{"model": "image denoising model", "dataset": "retinal OCT scans (Kermany 2017)", "crop_scale_min": 0.7, "horizontal_flip": true, "optimizer": "adamw", "lr_schedule": "cosine", "warmup_steps": 440, "weight_decay": 0.06}
Rows from block 5, named by matrix and row number. Rows with one number belong to one channel. Each number is 128 + 32 x the weight over the matrix's rms, rounded and kept within 0 to 255. All counts start at 0. Numbers have three digits each.
# convs0: first 3x3 conv (model.mid.0.convs.0.weight, 192x192x3x3), inputs 24-35, a 3x3 kernel for each
# convs1: second 3x3 conv (model.mid.0.convs.1.weight, 192x192x3x3, transposed), outputs 24-35, a 3x3 kernel for each
convs0.51:168135140177158144142183174136125112128111122128139132121132131141086124152130143136127107115116099112121138133092125109142170080125111117114108080137141085099072123160134131125133150116099151153157143186172167149164119151117144138101106136111130164133116114102095108088158104117107095125082155102117109201132145171138154125
convs0.52:140177132155150141114164140125097098104115122130109096117090130143136167152158105136144092116150103113134119062115151132147162115145176151126129136117144114136139141140134110117124095108127118112085087123115119148144132088100064101109107126112115074112119109063109125106142094122092092096101116125126122108195177164145163196
convs0.53:143135108111153163118099105081102091121119112115088127156118145170156105197136137122122107118107110091134109141098128173122181128142168123137150150128122124140122108142101109119126136107139143142150097133115174087087099135138143107085138109102134118094082108120112126083117090154114117074078133109132182169150164130122154145
convs0.54:185166177182175159177155126123086142098134136137153141138155156132132104157144179150170164169146150144124160140124130163110175134156158149174177152184179165179187150144184143197162142157206189202187217172189203203186156144126150174167158108176129157133121123102132115118144134144127117131061116087140146157144121195157151151
convs0.55:179143161180172150138194154107111101096134070141105171164170145126103142126138124200130188158184159126122125198103154124152146135154183221196220207170170167201198191157166165193191152152184166176198128174155134142157135107136164137130158185123163101144174109114127129144099126125108118158079134152110131143138106109172178089
convs0.56:144154162181153129152152154108059089122082109127117115110121129169131122142133152107124147091130124079120135157193170151173182133164157135150166191122154168112150109153125110131115101117075124142147153135134124134119096127152122137128110124157095135141093114090092121088118132140103088143128143130197154099109148183143164167
convs0.57:176121153164168134150155161079084074098130097091108059116118150136125127120155171080065115084084166097130111164151170148148155158170136159132120114082141113098123121143109117124112118144115139148152113161098145143136109075092081092141087122107098094137093090120147082094103106136095132128114088087189128193147154154158166152
convs0.58:117146122127112125121134124149075107140120096098126072132134157119163155140100124141101135133069123104118120154138141142138156177203141164112161157130140113114120155119122136132137137124152160148119122121143081156139104125132142105098119124123095148135092148112119113104151098105089092100056088089152133160111167155116099102
convs0.59:163162174161226190207184186087105060119127101148144109148184141117130126133139163151134145150135121116139098165094115176156171149153133138164164158175170133140134162131094169149183133118161199184170178184215154200176169194125184161147144182173154155123133156168129138119147142144075108144067119157161133142107125130168142173
convs0.60:169190188146164155190165142103113085143105122109133152179114173101163103135112163199132147176178156157104149183163155131106147152140171160157180137144173192155189180153123133149229138161157194208179179194218206183166157178202152122152109177178126124140143158126120173190142141117100098113051076113165155136110131155138164164
convs0.61:205146112168201170174129123110116126128147117137128146143151143105124140160114167144179127087084115125102124160187130162170137182160167174146145158143181161146130160137130161186156112162146188188158166224177183212160164205134161181147140161196156168171160125156125156150125130156129109106068114140160164147150137180183196170
convs0.62:167174163165126179189163148112094105112135107121091109150131176131116156126173162164139164107159185131132142155103145166175142132154167182165155144153154183187183134180186158173191147180175175198195183212207164178198150180104139133171150164150143111120158141080131130165106122147121138145137123124095100128124141153145122113
convs0.63:157147165150184185138168192115110123104130150134134151145141096093142113103154122124179155132146151127196171163108125188181126142185132120205150150166175204124153141174141144158178167143192186211211160203196214193225116119116174173160168182161127114129121156134138162148145118129101123140112126171192132143126143109150119116
convs0.64:172164187136191175157165127149139129156134076151129115153116121141111130137082096159128152139124184137140151131121167144152215135136142171164144151204189170153147170170177152170176132191213180186195211203204197199167137121105152147153166147168111153142139137138098086154141137142141126135088120133149116130167175158166140134
convs0.65:171185164172215193157155155084127120128130105129123122168129126131146104149154137173113139123138146173165168139145136141156147208199184186199194199176185185201151142131143135112206157142178192183159215213223213217193170162151153135169137198173137175105155157170112165170109135111087141141099081145144150158137101173193189181
convs0.66:131130109121097101101086142087114047124127132135099105142110107092128090156111113091120114082072069120084075122126164154137103120122159087156140119119119128119131130094152121110125129145114121102116120173106144196123084089077071108104111106118099099068070076100096097138094093105081094106086107109147121170146202157159202154
convs0.67:134156163139150159164146166110112064070087103150082143116098154149153102099117147129112100108098100138080074129127159162141181131170170108107111112145147156143156115139110140126110137105125129157146150122112141132105123113082091116092093111115127099118109088142086075095106092102121131152138101096151164142160162141156180145
convs0.68:175173186171166175150192161079102104109095104078125087097113077128138161142128129112154114087113135115103124110131121099135143105168166138101132159131158129123132097150136120124111161108149120111148187193163156112136180159125125158116092126139121100118071109064081079101090134097088095099102144114138150145164150168152136118
convs0.69:168158143129130124126130100123089110103084127121111101119121132114119113147162169119075135115097117143086094158122185113146168190190155134152110130159095088128136135148123166126101132081154137107098117138091101166121128125121125148110096109113107077086072087056047069101113118106088123101100127076072147141168129145170144141
convs0.70:168170158173150138166176129136074125071078103134132126136117173099085140107117090139164127167116170128126119136180144153145186161148158172172160140168195196167164148138138171151174124163145192194163151194193157209194147132131124153198166141170138124121120127131111083133137137137135129142125111151152156200097101121161129133
convs0.71:202168167176106158120162157145097120109132137168095131124124151140142095125140106145151126124129139141109136179197176106150134154143127181140194192180194183199170204131168150169156121157192224176214180211224205225187159169145127189132100129150135155181122157121143104151127154134080114131059105078176187138123135165183156147
convs0.72:190180149165188193159175162117072101121146107164131135127142128141105134114139124149090132137086101144142122138191109130137155177168178142164176186133208169249201145176138128136182128145170219241225183176212169165188128140136157146128156167207126146126138140184134143131139117137114114121044113162141172140169153181133162188
convs0.73:181213147173179141167145162098101136123112113146133165168147138110148112111117134188108176112142147104104134163159171088154142192200141142171159162118194157152137153161136116142113130149168193180168186180219172179197203170132156163139155151223077177149151167154128124110137134137087118102066113128181175164119121166141162156
convs0.74:167138134121155140142150102134130085094134114113119108167170118136123149159096097115133116090106119126144136150143169147139139127137172149141142151138112189135134099085164151122152134119133157118126140134146188129157106112111084094095135108107076067107106130085118113132117133132092090100131099116170194149140167141191094142
convs0.75:222169124187165191202194168169134103104093077117129134102186154172156143147088165175163187116137130143124175140142130176149179146104144173137178168193209147161151145182159170167183174168136143203181158151200167207160136140115148177153178203131167136127113148152105123109117129122111127128104147131130173093135140177129134160
convs0.76:173193131187172180163179168123120134116104100141153152120085141102102131151131122139126138156114116167118138135143144164152131151170176176176158141148147143168136156172126147175164133145185210219200203228254202201186191107141173130179174136140170136129148124170133127188112140166101130168064138131129158140126125141133163177
convs0.77:170188161156139162130158172115116079088086118158134153170146122129107120179114139163158132115105163103122132154149142178161145149171158176145150154205143172197106182170133136130208147167201218185152192190186198238187112124123183194188170173173135130134128111150127161166133164169125123170114122144151196169177164154151133149
convs0.78:190141126165158147143164119085141113073121089116114119118089116119123170128130113117074103096094058097114104123171127118156153133167165120144170104121119154133158140143115163095138091106131149175130148139094124143114106082094108081087146092132089042110092094079087094074089110100134100082118050113108169177151170156163130215
convs0.79:179182172187152141138155162123118125118113123142136125177141171159147154117129151127103123104117138130129157159149196179206213163162151192132155184197190158129114151154151160159174156189171199196190202211211183209225210205123134168154159200217110129145134137180110123154117128135130141161070163142169167151163194170152171177
convs0.80:201163167174190138170195181127104080128126101087107084126116112101118181108150131162081122105116126094121127115141133153170107135188152158153144113158138122149130135150116137128128096130138159176131159156147144166191149171180162100112099129124086096090102135098134111058086096133110144123067132058157146156145111164130129163
convs0.81:149175144139137179151151143104125141081119140120103124158125146174151140147138175132154101125070119135117071171147132131119135123136175147157119122134158163158106136179161135063064136098151131130163140166198170125130105126169153096119119124148060137154113127096091114100133092075082124069081093076112123116108112130129147143
convs0.82:153166169212202189152168190097145090136108144134102140175098130093104076098125139160145134127158116105159155139168130136139159146175193149160141183114175162152139148182112167155186133141149194242198192221200215218186089133090132151157134142209117159124158159156099134107130112110116110157107148133133126141137122165147157151
convs0.83:156134131115163125161137124122100048117111098094126103166147126166127136146092139106121118105090105156111116186187110147174150148152152166155147134162144163077131141125108170121088093099086105110157139141106103157144083095107126131100099078105084076117123047099106098098138085152131114124100130126152142166163144128152153134
convs0.84:145157174180161228189169170136116130150092119143136132118133145134119107109083169151113184116170140118112188177144132165147174160182176185147191171145199188118184183201166133131192167143175247152252207232245175182132136137087147160159207144207183160124146182129148138135128131094112146150114135155131146119100129121161144118
convs0.85:115082097093117079122146127136172141150176152167140202069129108172098125122125117140113154142101142104118085136133139108117132080108100101093094065087080088094114145166155121154131152145114130156145111088120149120117124153199130118155118125138079137117108112080114152116115129141135167156136108116109152137088122143138126127
convs0.86:134153161163167174108103137103143076091116060080063089103110122095163071126107135117137082135119090079079061152155167139140162127144115145126129140113114122056106094120094123115130149123094143161146178167132207146190110149099111117116138123092049086072087087077097072141088139121119099105103082134147154159162152166158162110
convs0.87:154133130186142148140156166112130147125142085164143130181179155116150136117129148159146171151142123129151128159155134167173168155172142162157150167165182178172145195162146141111168142172207186195140168157158170165150136136129143157149151157170111124147144144113138153156153153141086129118118108152138139140140106118153125142
convs0.88:188157160208171168179189188135130103112146100144141144205160144137107090120107138171102126111097094148134160188177186145137160158170187104174143147177141155146136157177144152140181186200158196198192233204219200213167147168126178130156171155174132139128081155100119152141132115165098136135123114095162194154217196180141167160
convs0.89:156167146162175163185171204142086128122111134188165124132140151116132137153147115165164186100138153110152183112170179132105148158103143177184201167142162188152150154156165150149177138145183187232184178181181241185214154151123140155146145152220181124132127173132090145157123140138137130154088114139109135183120148169177147130
convs0.90:114145120130124122118086121146148161175155171154179122076099108066131125102162120157108093119095136109071107070154109126081120100105123092106121119115098106096097143115101143099107128101128123139135132140134119111141220149164170112141136125158112117121121119124113136111127172106154107124151144120119155067129102150103100112
convs0.91:151112160154138158142156166103111120094126074076075084105159131138119126139118172106111121099066117108112119154180152111171168154165181149144148115158168160112156111131174135108123097108125133126145124157110163142140116116103140145112124140076108110098118091104140092037149106102114101144084115117135171169141168145146116151
convs0.92:149105163181151127149148122103087112126144092102111068134177141096120178145121116092083107081101095055072084131135157120163122153151128138143156129146092125090115138114129115110144133128071149120146126132179160132155061070135102146092109117129073112114117078112084123090092120088120119089118101109138160125138170186175143180
convs0.93:163187178196160144099140133138117116113148096138152151142130169171117103152140151137147172096105073114156129156118128098151130107166138157172131099173208196156169164114129189181193202181180221177179206205178188193195161151151094171172141161196132141140130138186180125140143132134127138162075140131133156095188168168119091188
convs0.94:092073068154109148070142065167130130148122130102140134105126123074084120090091120120125137130137112101140109116110133105128092111138110128101127116120130105114122154128116149118134152138140112183164137100136154102132153169174126150153131136124156120128121123121134104126161127131122157091120159103106107125125082120127101140
convs0.95:150152127161170129136094146119087126118074099097085097116124128113144113118142075133118120146116146076112087128155142188139146138136169142095134104137124144126138166122130102152132107137123101128104168122101131127161096071071136084104103086117120076076074099064102074132119096122091119081108099094137137136150153159140134155
convs0.96:147141164143168143136145171124147091131150123108132176179139167169133141184133133134167143119132092128113127138119115164172158168144195208105167157145171163127135194145161113146180180145131171158141135162156133155164177168120137120158161185175119143145137170130141123140090110137091147134122103154107134150119108129135139115
convs0.97:148183139158181183179178125132117105097107082137151180148123139124134100134138130159142160106139139160121157181132145161159160160158156168140168119114177168137169166158148133155199137145157208214209175177245197228196159181154149135169165136150124094130169157156128137145132153129134089148086148167155166145110149140167158122
convs0.98:163159165128200151179184149152161115142113121175155134118158161146170128125109117159124203135138151128143128160184136189175170164147184182165149178196205188177179197153129146170185129163198197171241192194192180230212120107094177157182134175179124139170166133103112128166119136136142115157129108118120166167172098139192144166
convs0.99:166198140164173160150187199147142098145123146130133158128131151119145148125129200191169175111139175088140106147174150181178205173144140179155187190165157197201154142154172149163181131178206203187218253236230216197199179152145145154175180207211097178110132140116139133147135134124109145154142133145164196157169123181162168161
convs0.100:166153161178177196168195198080128127114140105070105129167175106136166134146130142153175176173179189169165142152144131161141128157114169146179182181136172162140157157146149115128149096123132166129114165153193148133148165185146146159195142170174123157152160175194130143153087078132114135140130124132121157153157132154121098135
convs0.101:163157182180198171167143161106115109112138129086111188167137138161126142161152172164153135114119132131100090161119149154183175129170141177187199196187175205200178156173150101145150095147156201188174193194212158210200125137127133147193146163190141125153130158134138149184161125162101136170071101124183109161147149166150131174
convs0.102:145161104120144115153151155071094096103091069109120143141144127119131157149154161155106042127068086110112124099168145175138114178143163119137150102130107121134130108102155120143120122119090117137169129153106141136146132074100134106073098089124101064064100056105089050121106102160075105142107099086155152132143136152201154142
convs0.103:165153130184166165205170165124170156117120134127116127141154161099140115125091103154145137121158152150164174166140169160109159164188147138187168176152200192185202140139121150168180162128153204205169243205229181201213139118130155145171146126210117160112127125135129131120131139157065135122131147139148165148165146207149135172
convs0.104:168199141157124140149179111103080135105137123108127157126141145096117082153111121138132144140109126140176132210172158122137153141165155135168144192168145171157149149188153173145176149146172210213247231228192156213191179154080135171184164164149149136163168158145136138185113172157099120105122111149177146159159125157132190131
convs0.105:151161154184180166160161182081094095166142113117144108151169129130121143134110093178173183099119128157128150180157166154164145147145170133163174178193152160169154166165151174141189146185157195237212181255222190250157185169139166191148171171180113150161154131117104165184133129137138139139125146083137136128112174120164157173
convs0.106:144129161109144145163116135103103115132129098115109093198141129145160139159154175132146136139147155170147107119161125127111146144156122142134138143166170166132139160136127087087134106109136115121090107071109086080120116093066129116081126100140109100156129087129159133118103139142132111075141117112155094159158137131119152127
convs0.107:151129133157162138142100149118119091113141088103080090073168121143162156181178123111143137115111066130109128123123166190154178154155150145116157150130147145130120124113138137113099129121121115139128146197119164180176122127095120141110114084131093079083052092112102079121146146107108122145103128080146132130145163133167137130
convs0.108:183170172200144153148125161138111098110116155108085130088096150125152149153154171120127109113072082143100120117139177141155168159141163148114156147160153115127108120153165144171091135144098141161144134173120142149157140096128131140154137158120137094113087097104100104131112133074084061109082124114121131188134162164115156181
convs0.109:145182196192152182169177166126105124130103095104114131163146115100161160177147134156152210185162180150126174139142099168138160114160171181218195159166158171205176150173163147193184148154185187136198145152184153148142142190156169189180185206191153134122172151147147179129139133140152145136144145159152155138153124148112128136
convs0.110:156145182163117195120143141106127131066102082139084095126148108127178118128106103122128123152112083090131112194172166189148126156159161148143130134113163134139101145169131144145117104083111181162139128171127159160186091134122128121148139096126104126108123055108141154077139114095122151076125143117114167181139134126164152130
convs0.111:196184217180165165169150167135132120101123086116152152115142137124111105170156154132169155134100102144117144131127145164165155147123137165154149191156202169161151119186143165134150185174185213207208214194171184169175154162115169116155159147199135125152127143105102155157118096117121092113104116142132149124141103151128163156
convs1.51:120126122122128136126127131140146139147148141135142142142139145147142145149140134139139129138132143138139132119118128115121127129129125143142148145151152142143147150152149146147151135136130126125127123121127125129129148146143142139136132131135136152149145154152147141150143153145145158156136141148144144142143150149133145143
convs1.52:117120114114116123113115115137141139143146155143147149100100108100101106109104107124132131131130128137127129122117122120126124113118118121119123125121124122124119144153148150158158152161156145151153148154160145154145134138131145146144142146148155154140156159161146157150138134131134134142135142138113108115115112109124116116
convs1.53:117117111116116122121117125135140134156151145154140154113111114114115113115113105129126132124128126131129124124124126124123111119121118127126121122125128122117123136136137163167164158151152137142140134140140136143147139141142156155155136144152142149142152150155153157151138142140145144145141150150126122119124135133123129126
convs1.54:109109112105108107108108107171169168166169160167167158045043059034033053045044059088094095090079090091088084106101102101092103105102112072065076060063069066063074185186185180189177175173175153156153157158157154145150175164163166161160149153152182176164184187176186176172173182176184176178175182178084090105083083089088095101
convs1.55:106109111108111113110109112152144149141138142143138129060061069055053061067055065095096109097103096092105102110108111107107099112108110072083083069065082074068084150154147154152152151147153160154158159162162148152144141144136145148145134134138159157154158165158154152147151153152151151150160162153100099107096090096097101107
convs1.56:112110109121120118123119122136138141139147149144148142099095098101092100099098101123122120122119118129123124120118121120116115123114120110116113114112122116114119139151142149148146143145143153154159155154153153147144140144139147142150148149157151153152157157161156156162149136140139139150143145147116113113114117122125120118
convs1.57:114118114118114122118116124146139150154145151150143152115119122119123117129118117134134132138142138144140134125117126121125122128124123139133135136134131138138136151146154159162164160160165145136138136142141135140136146143140149147150145148150163160160156163161156154160147145141154154148153149156118119123119130122124130117
convs1.58:122120113120119114115121117139138138133147142135132145108105111101105100105105101128131141127127126131136131118130124129122122125123124127120115127122119126120121137139146141149153143142159148151148156144143147149147131130133144151150148146145146141152148146152140152154133131132131136147137145145116116117124121124125125128
convs1.59:107110114105101101099104102178173164169171162167162163042043060033030049052048062091089101093077090085084091098102103088094100102103104066069079052055066057058062187186186181191181172179188161165162161164158150159157166171161169168155159162152180179165184178175178174179171179175174182174184187180086085095087088088096094101
convs1.60:106113106109106104100101104173175171171173161171162160033042058036019045058043056082092094084078083084085096095096100097092101103099105062057075047050060060055070187193184193197196183185185163168172163166164154158161177168161174177175165169171178176167185186182185189176169172166180184177190197187083091097084084091099103094
convs1.61:118115109117110098107106108187187174182177171182177170039036050033025042052034048091088097084080086093087085092092113092084095094098101060058066056053064059060067191195193186189191179185187150149158155155153143149150172175167173175168165172163185187178196188180188186189175175186187192187192193189087092095079083084091087083
convs1.62:111104110102111105110110111150140146147147140139139140056059061047043045069052053096094096092087087084077083104098112100100103108100108068064075060063075071075065156160155155161157152152152157162162159164160152159160135147142144137137136138133160154157158165154162158155158155151157170172160163168090095099083086104100105098
convs1.63:111111118113109113109114118180171171169171163163165161062062073058050069073067074098098100084082103092096100106098109101097102106105116078076081062070076073070075181179176173183172170173177152152156145152156141142141160166160162167155159165155175170164178181176171173170164171165168173174167174171096095102092090092095097094
convs1.64:104107114112105115107109107166156159164166163164161156044044067044030044056053051091090094089084082091086087101096109099091103098104102067065079061056063073063076184192179172182187172169173162157165152156158152146155160159153166162161159157157166165164167170168173170170161170159172177168170176171092098105085090086092094102
convs1.65:103113121107100098100102107168177165168169161162169158029045058036035057042040064088085096086083089085085079097099103098092098101094104062055071042049059053056061194190188188186185183188189168159169167159162148146150159148154157165158158150150171170169177180178175180177177180168181175178192186189084084087072082083081091097
convs1.66:110114119125117120122115122138138141144150144147150149123126120124124112131123122133137143147139143144134140121138123128119121121123123135135139141137136142141135149156148159161163156158158135133139133140139138135132140139144150151144142144151148151153153160160154163160135136139137145148141149153130128129137132127129133126
convs1.67:114112118112116118111120122140139145152147153138151154119120116122119115122115116138139131135143136141136135126128123125123119121130125132129131132132132126125132149155154156157160162165158141143139132139135136138141153140151145152158148144152154154152159160163156159159143145145153148146154151154122128124129128117131135133
convs1.68:119119122116117120118118118143148146152146144132139134129122130137127122138126115128129136124126123134130133115116122125128119125123124126128125124119117120122125151152145147150149136145140129123126133125131136128138137146145142136133126136135160156156152155148150148139140141135139149140138138143127122126129124124127129125
convs1.69:117118117121119122125121121141143144140138152151149152110103108118111109111107104127133132140134141141136132120124116125123123122128129121130137130125132132128128141153150143150152143140152143137137150146143137142145137136145141149149145148151147151154157155158146154151144147149148150155143153151126132129127124121128135130
convs1.70:104110107095099110105102098163160156161151162155155156047039054046043058064058048089092098082079084087089090105105106099094100106106104070064068060055063069065069181186177179191179171177173170165161167168167154153151156154151155155152156159148163164163174169172174171171157167164162169171173166168092094094084083092093097095
convs1.71:103107110101104108097095104183175167179164170160161161032034046026025042050038050088087094079086083088077089093098100097089097097100097061060072052051059059059062192197193188199185177185184178165161164166172160155154166168160167167171165175166178178163182188177185184174170173172182183182184183188075085089082080090082089092
convs1.72:111103107105102101102104098168168166175169161167155163027036058019025039036040048087094098082083084084087082104096104092093098099098100051063071048055062062054058189185186183193192176187176169162160165162159148161166161159148155156151143145149180173169176180163172181165167173170188177173181184181081094093076084089082088095
convs1.73:103097101093094104097102091170172160168164158165161155036033043025023032038036046085083088085082084083081080104100104090095096102104101051061069052051055055059061192187180190197189185180178164159161166165163160154167163153145163166162168152158166169168176179172183183174175178177172184180181185183088088096082080083091094095
convs1.74:125122117113114119116116127141136137148140139146136144113101104109099105116107110127122129116120130126134128130123126126127125120124127119114116117111117125122120141140139151152158150149157158153151153150154151141146144129135143139153140150145154154149160153152146156158133128138132133130136135140110114110121119114121125122
convs1.75:099100113103103101110102104161161154155153148142138141064060069046036051058048061084093091082082088089093085106104115107102109107109109065071082070063069061066071172174173165168164156154152146148147149159156146151146150154158157149144138130132162167169167170164153159157165175167163163164161172170088098106082089096099104103
convs1.76:101111110098101109101099109183182169174172174175172172041047049041041046055038049093090095088088088091086091096088094096096096102100102059062067057055063063054062190186192195186191182184181164159156166163163155161166175176165179178168162161163181175175190183179198191177174178174177178182180190182083085087082084093086089089
convs1.77:120115117107114113109112108167173162172164162162159155044046064043031047049052059090090095094086091089089093104103110104091104104103100071068080060065068072067077189188182186184187167174176162162160168166168149160155162162163166168156169160162179180176179177174179174173164167165161168172168167170087095095086086092093098105
convs1.78:110110114113114111120108119138133142147148147142145149126126122128118126119122117134138142144143140141135141128132128121119115126120125140134139125132135130132131156147151153167157148160155143144138136145138144144141144138148147151147139138139148150151158159158148157159139145144152147157147147153128130131127128126129125123
convs1.79:111116117109108111101107113184190185186175176177176165043037060033019036051037049091084097080078091085080087095099108087090101102102105062058077054043063051052056191188185191193186183184191148156154156164164159159157172169162168171175164163167186186180189189183183182177178175183182181183182184184087091095079087092088087083
convs1.80:114114121118114117119114122143148143156140155139144143124119119125124122123120118129132125136137129128124122123120121129117129126120123131125132122119125122122123155157155154167159149150151140134143138137134144146143143136143146147145138134143153154153165161158155150156149152149157151157154152151125124127123125123124119126
convs1.81:120117121114118124114119124135139135128131146138137144115113115128115113132115113122121113121120123113117116120116119120117117113124124115119124116121123124123117153151155156164151142144143145134137135137139138144135131123129139135136135134134145150143135146148143142140134148148147151150147153151119124128124125121123132129
convs1.82:104102112105108112106107104164173171173166166168160163046057059039045043056053054091090095085084095086091088101104105096096096104106105072069075060060069069067078184182188184187188172188180158157159150156159150149149162161155164163159166161162174180165176178171176185173175165166176176178184181172091102098093085103096097105
convs1.83:120114125124117119125120120129122139142139143146140143111111112111111104118111112134127125128129120136128131132127119128117112126125121117117113120116116128122122132132137144148150147153152153149150161156151143146147137132137151149144148149146137149145154153149149158158125127136132140137138143148123116116117121114126121119
convs1.84:104106111101102110110109110165179160166163162165164152043053066036028042037043044089093096086079086085081084091099102089090096093103098058053060052052061060061069195188186186180176168172176164156158150163160157155152163162154167168156165160159171173174178186174191189179182179173190189177189189189079084096085082093099102100
convs1.85:140147141141147141144146141124130126128133125123129119174176171177178179164170168151149152150153140150145142140139137138137135135139141165166163159164155155158149125128131124128120124115118108101103101102103110105108133139136123128121115119118116118116117117118114116117130131124122122124118117109151159150143147145139143137
convs1.86:126127125139140134142139142133129138147144144144144143158159163156153157164150154148163149151157143145150143124133137137125126129127133152155153151150147152157148136131138157150147139135135120112114116120113117117116131131139142142140142141136135137129140140145143140139120125119145142133135138135131129129134139134132141137
convs1.87:102098094097103095103100109152148152146147142159149143051047051034033048036037053087084091079087092082087088098106113095090101099101107060056068053052067063058065169166158167170163150154164173170168166175171161161163147151142154152145159153157159165157160171162161167164163170172175176171172172178089099104088088098087097099
convs1.88:105111113106105108103112102178180175174169170155162162060064070044047062054055058099102100101096093102102102102102105104094100110108108090091096083079088084084088180184178174179170178168170135142144140151139143144144175170167156165159156159165182178177176178180172188177178171173171179177169172180097105115088093096099096111
convs1.89:108104114108108112098104110169172162172167163163153158052056066045042060064057067097092098092084086090088093101104111098099096104106113070066081068064077076072070185184183176187191172172177166157156156158160150154149167160162170163158158166160179173166181173176175174174174171174174173176180175178094096100089086096100098109
convs1.90:147146138147141139141142129132130140134144130130131123159160161166172163163168157147147140159149148153152153133130135140132137137143137162159162167159154158155149133145137134148144132133132102110103103113109114115111133136145129136129119114111117124117130135133133122129130137137133136131126127123161154156156149145138145139
convs1.91:111117115113112118116116119139141145144145146144139147120122117116109113112112113124128135125121128127119121129124125115122126122124124118123124120121121116118119150148149152156149141145151133142139142145145143140137144144150152147154145140150148153150162162155152158150139140146143148149145147152119121122117118121122122116
convs1.92:115117110108116111115118118138138140146145148160149152124115123118122112121108116138140146136130136145140140132128128130120129128128131136136131132123133133131128150154155154162161161164164134134131132142136133130130143146141151149152151156155159152155166171158160165167151150142150159157156158151129130129123120127129121122
convs1.93:115128116112116110106109112185176175175175166170169160038048053048042054064056068088091102081083084095086091093096104097093099102100109069069089063062073068068070186189186185185186173182183155156156150157151145147149178170169170172166170168162186176176183181175174174177175174174182181169176183185088094103081084095099093097
convs1.94:139140138150145143141151137140139137132128129121124123165163159162154154145146146134133130140136133128133131131132131132130140129127132135139131140142139137129135129137132129126121119122114098097100100109110115112111127131136124124122109117113125123117118121123123123134124128125124139127128133122148151146139133134128121126
convs1.95:111115115110119117114117114136139137141148142148138148112121117113111112123121112133131132138132133126132132125126123122123118129119128131135128130121123133128124148150150154155160149155156139144139142144135137141142144138142142142151145137137152143145150154156155144156135140140139137141136136142119116113123120121119122127
convs1.96:111110108106113115108110110152163158144151151148150150081086083089092088101103102108113115122114119117124117114116114120120105118121112093102106097104106109110098165168168167169170158164162151150154151144152139142146149149149149149143136142148152149152159156154146157156154156153153149162149152161111120127121116125119126118
convs1.97:105111107096100113101108110175163168169169165167159170042045058035037051054048063085095098090088089092085092102098104093097094104101101070060072055057061067066062181184186187188187170182179163163157161165164147152154161158154159151165153152160173174161177179178175173174162171164171174182175178182089088099081087089093089099
convs1.98:106114113099100114107107102165170170167166158161154164048053065053048050063057068080086101085081092091086088110099100101096099107099097067066058061055065064057069184186175181185180177177178162157160165172167145148151158159159153158161156154158172172165172193174172178167163170160170174174177176178086093095084088085100092101
convs1.99:109108117103101105105105107167164171166166159151163155046041056044030047056046063090081093085078091087087087109098108098103108105092109063069072063054063067061072182176178176180182173175167159166160166168161152154156163165162159161160155155154175170162180173174176173172172170170165175170174174176095096101085082087088094101
convs1.100:127125121127127127135123127142142134137132135137145129110113118094092105091082081106119112107098108104098104116118118117117114106113109099095102095091094088091096140128135131131126143136141119118115122129130135135133132128118137128125133135127140138133135133135137134135138140131139138139139141137108115116101108106112107109
convs1.101:099103102098102102096098093163164165167162158164155155031027044028020029051048045093083095080070081087082083099103103093095099097103101051058067047049053057055062186186178186189184176182178163160163167167161153156154154157147160156152145149148168163165168175169175176165175176167178178172181182179076085097076076085088091092
convs1.102:115113112115125120111123116145135134138150146146146151124115126116110112120119117138134136136136137137145136125122127125126133127127133137128131125128136140140137148156156154159163155155158132135130140139134135133133142140143139142151147143148145151146158157165157158153142139143141140158146152159125131119122126122127124127
convs1.103:109114106104106113104099115169175169164170161164160155034032042024024037046041048085086097085081083084080086100099102100092099098101108056058069054056058067051069185184186182182179174181177171171176169166167157146157155159149156152152153153152166176170180173174171173177168176172168182177178182182075084089075081092092091090
convs1.104:106113114113109114106113118174166164169168166171165165036034058033031050057051064084086090083087086087084093102104102096093100106105106059065075060055058064065073183186177181188185182182178155166157164165161151158159166166163165164153166160156168171162173171176184188177164167168175181177170182179095087099084092098095102097
convs1.105:108120114102113115112119118161162158161157159164155153050053070044049055063057065086085095096085088090091086108106103108101101105106112076077085066067071075071083172177179179182177172173174155161165169165164150151155155154154159161149156159158170166161171170167169167166162163162162175175175168168095090103089095102093094102
convs1.106:121110116102103103102103106115117120123123123147136137088094091087079090096095084114117118113115119119118121133124121120123122118121125101105110115103111112118117117116125132141144147157157161168158152152149148141145124116118136133137146147153127132140133131132137134141124117121124121120132135145113116108112120111122117117
convs1.107:119120116119121124116123126149139146152147155150145144124125117122113115122114104124125131135122121131135129121118116122119124117119122129126116121120126114116123148154151158156154143147147135137132137138141141138144146153146146151147139139142146147151162160158159156157141140143143147155141151150118123125122124125122124117
convs1.108:117123126114115121110113120141140140148144142139144147150135135144138143145144128135138136141144135137141136131122129121117128122122129141143139138145143148146147139147153149157150146146151130128132133130135130134134140131141148155150145153148151144150158157157154165159140152147151157155149160153142140140144143145145149146
convs1.109:113119111117105106113108105155152143150149143145139127046054067045048059060046056084091094083085084092088088108101112102097106111102111058072074057057062061064067169164167168163159149145146146146148147151154147151145148137137140142133135136132154158151164167155154161150159148155173163151166164166090100101091086103096095095
convs1.110:112116112124114123120117119141146145145154143137140144127121122124117117132124118128131127131134129138130124120120118126122122124124119130125132123125123131121119148152150152156151135149141133135139132139135132132145148145143140148145137142143150150150148166155144145147134142144139141143136142143126123126130127121124118126
convs1.111:111115114111110109113110115156161159156153150151153149084081094087071076076069082099100101091092098099093088109103117102102106112111110080084091076070083084075087168173170174185175165169164143142142138143144139134142154144150146145141144146147163163161168172164163155162152165163162175164169169176090101103095095100098100108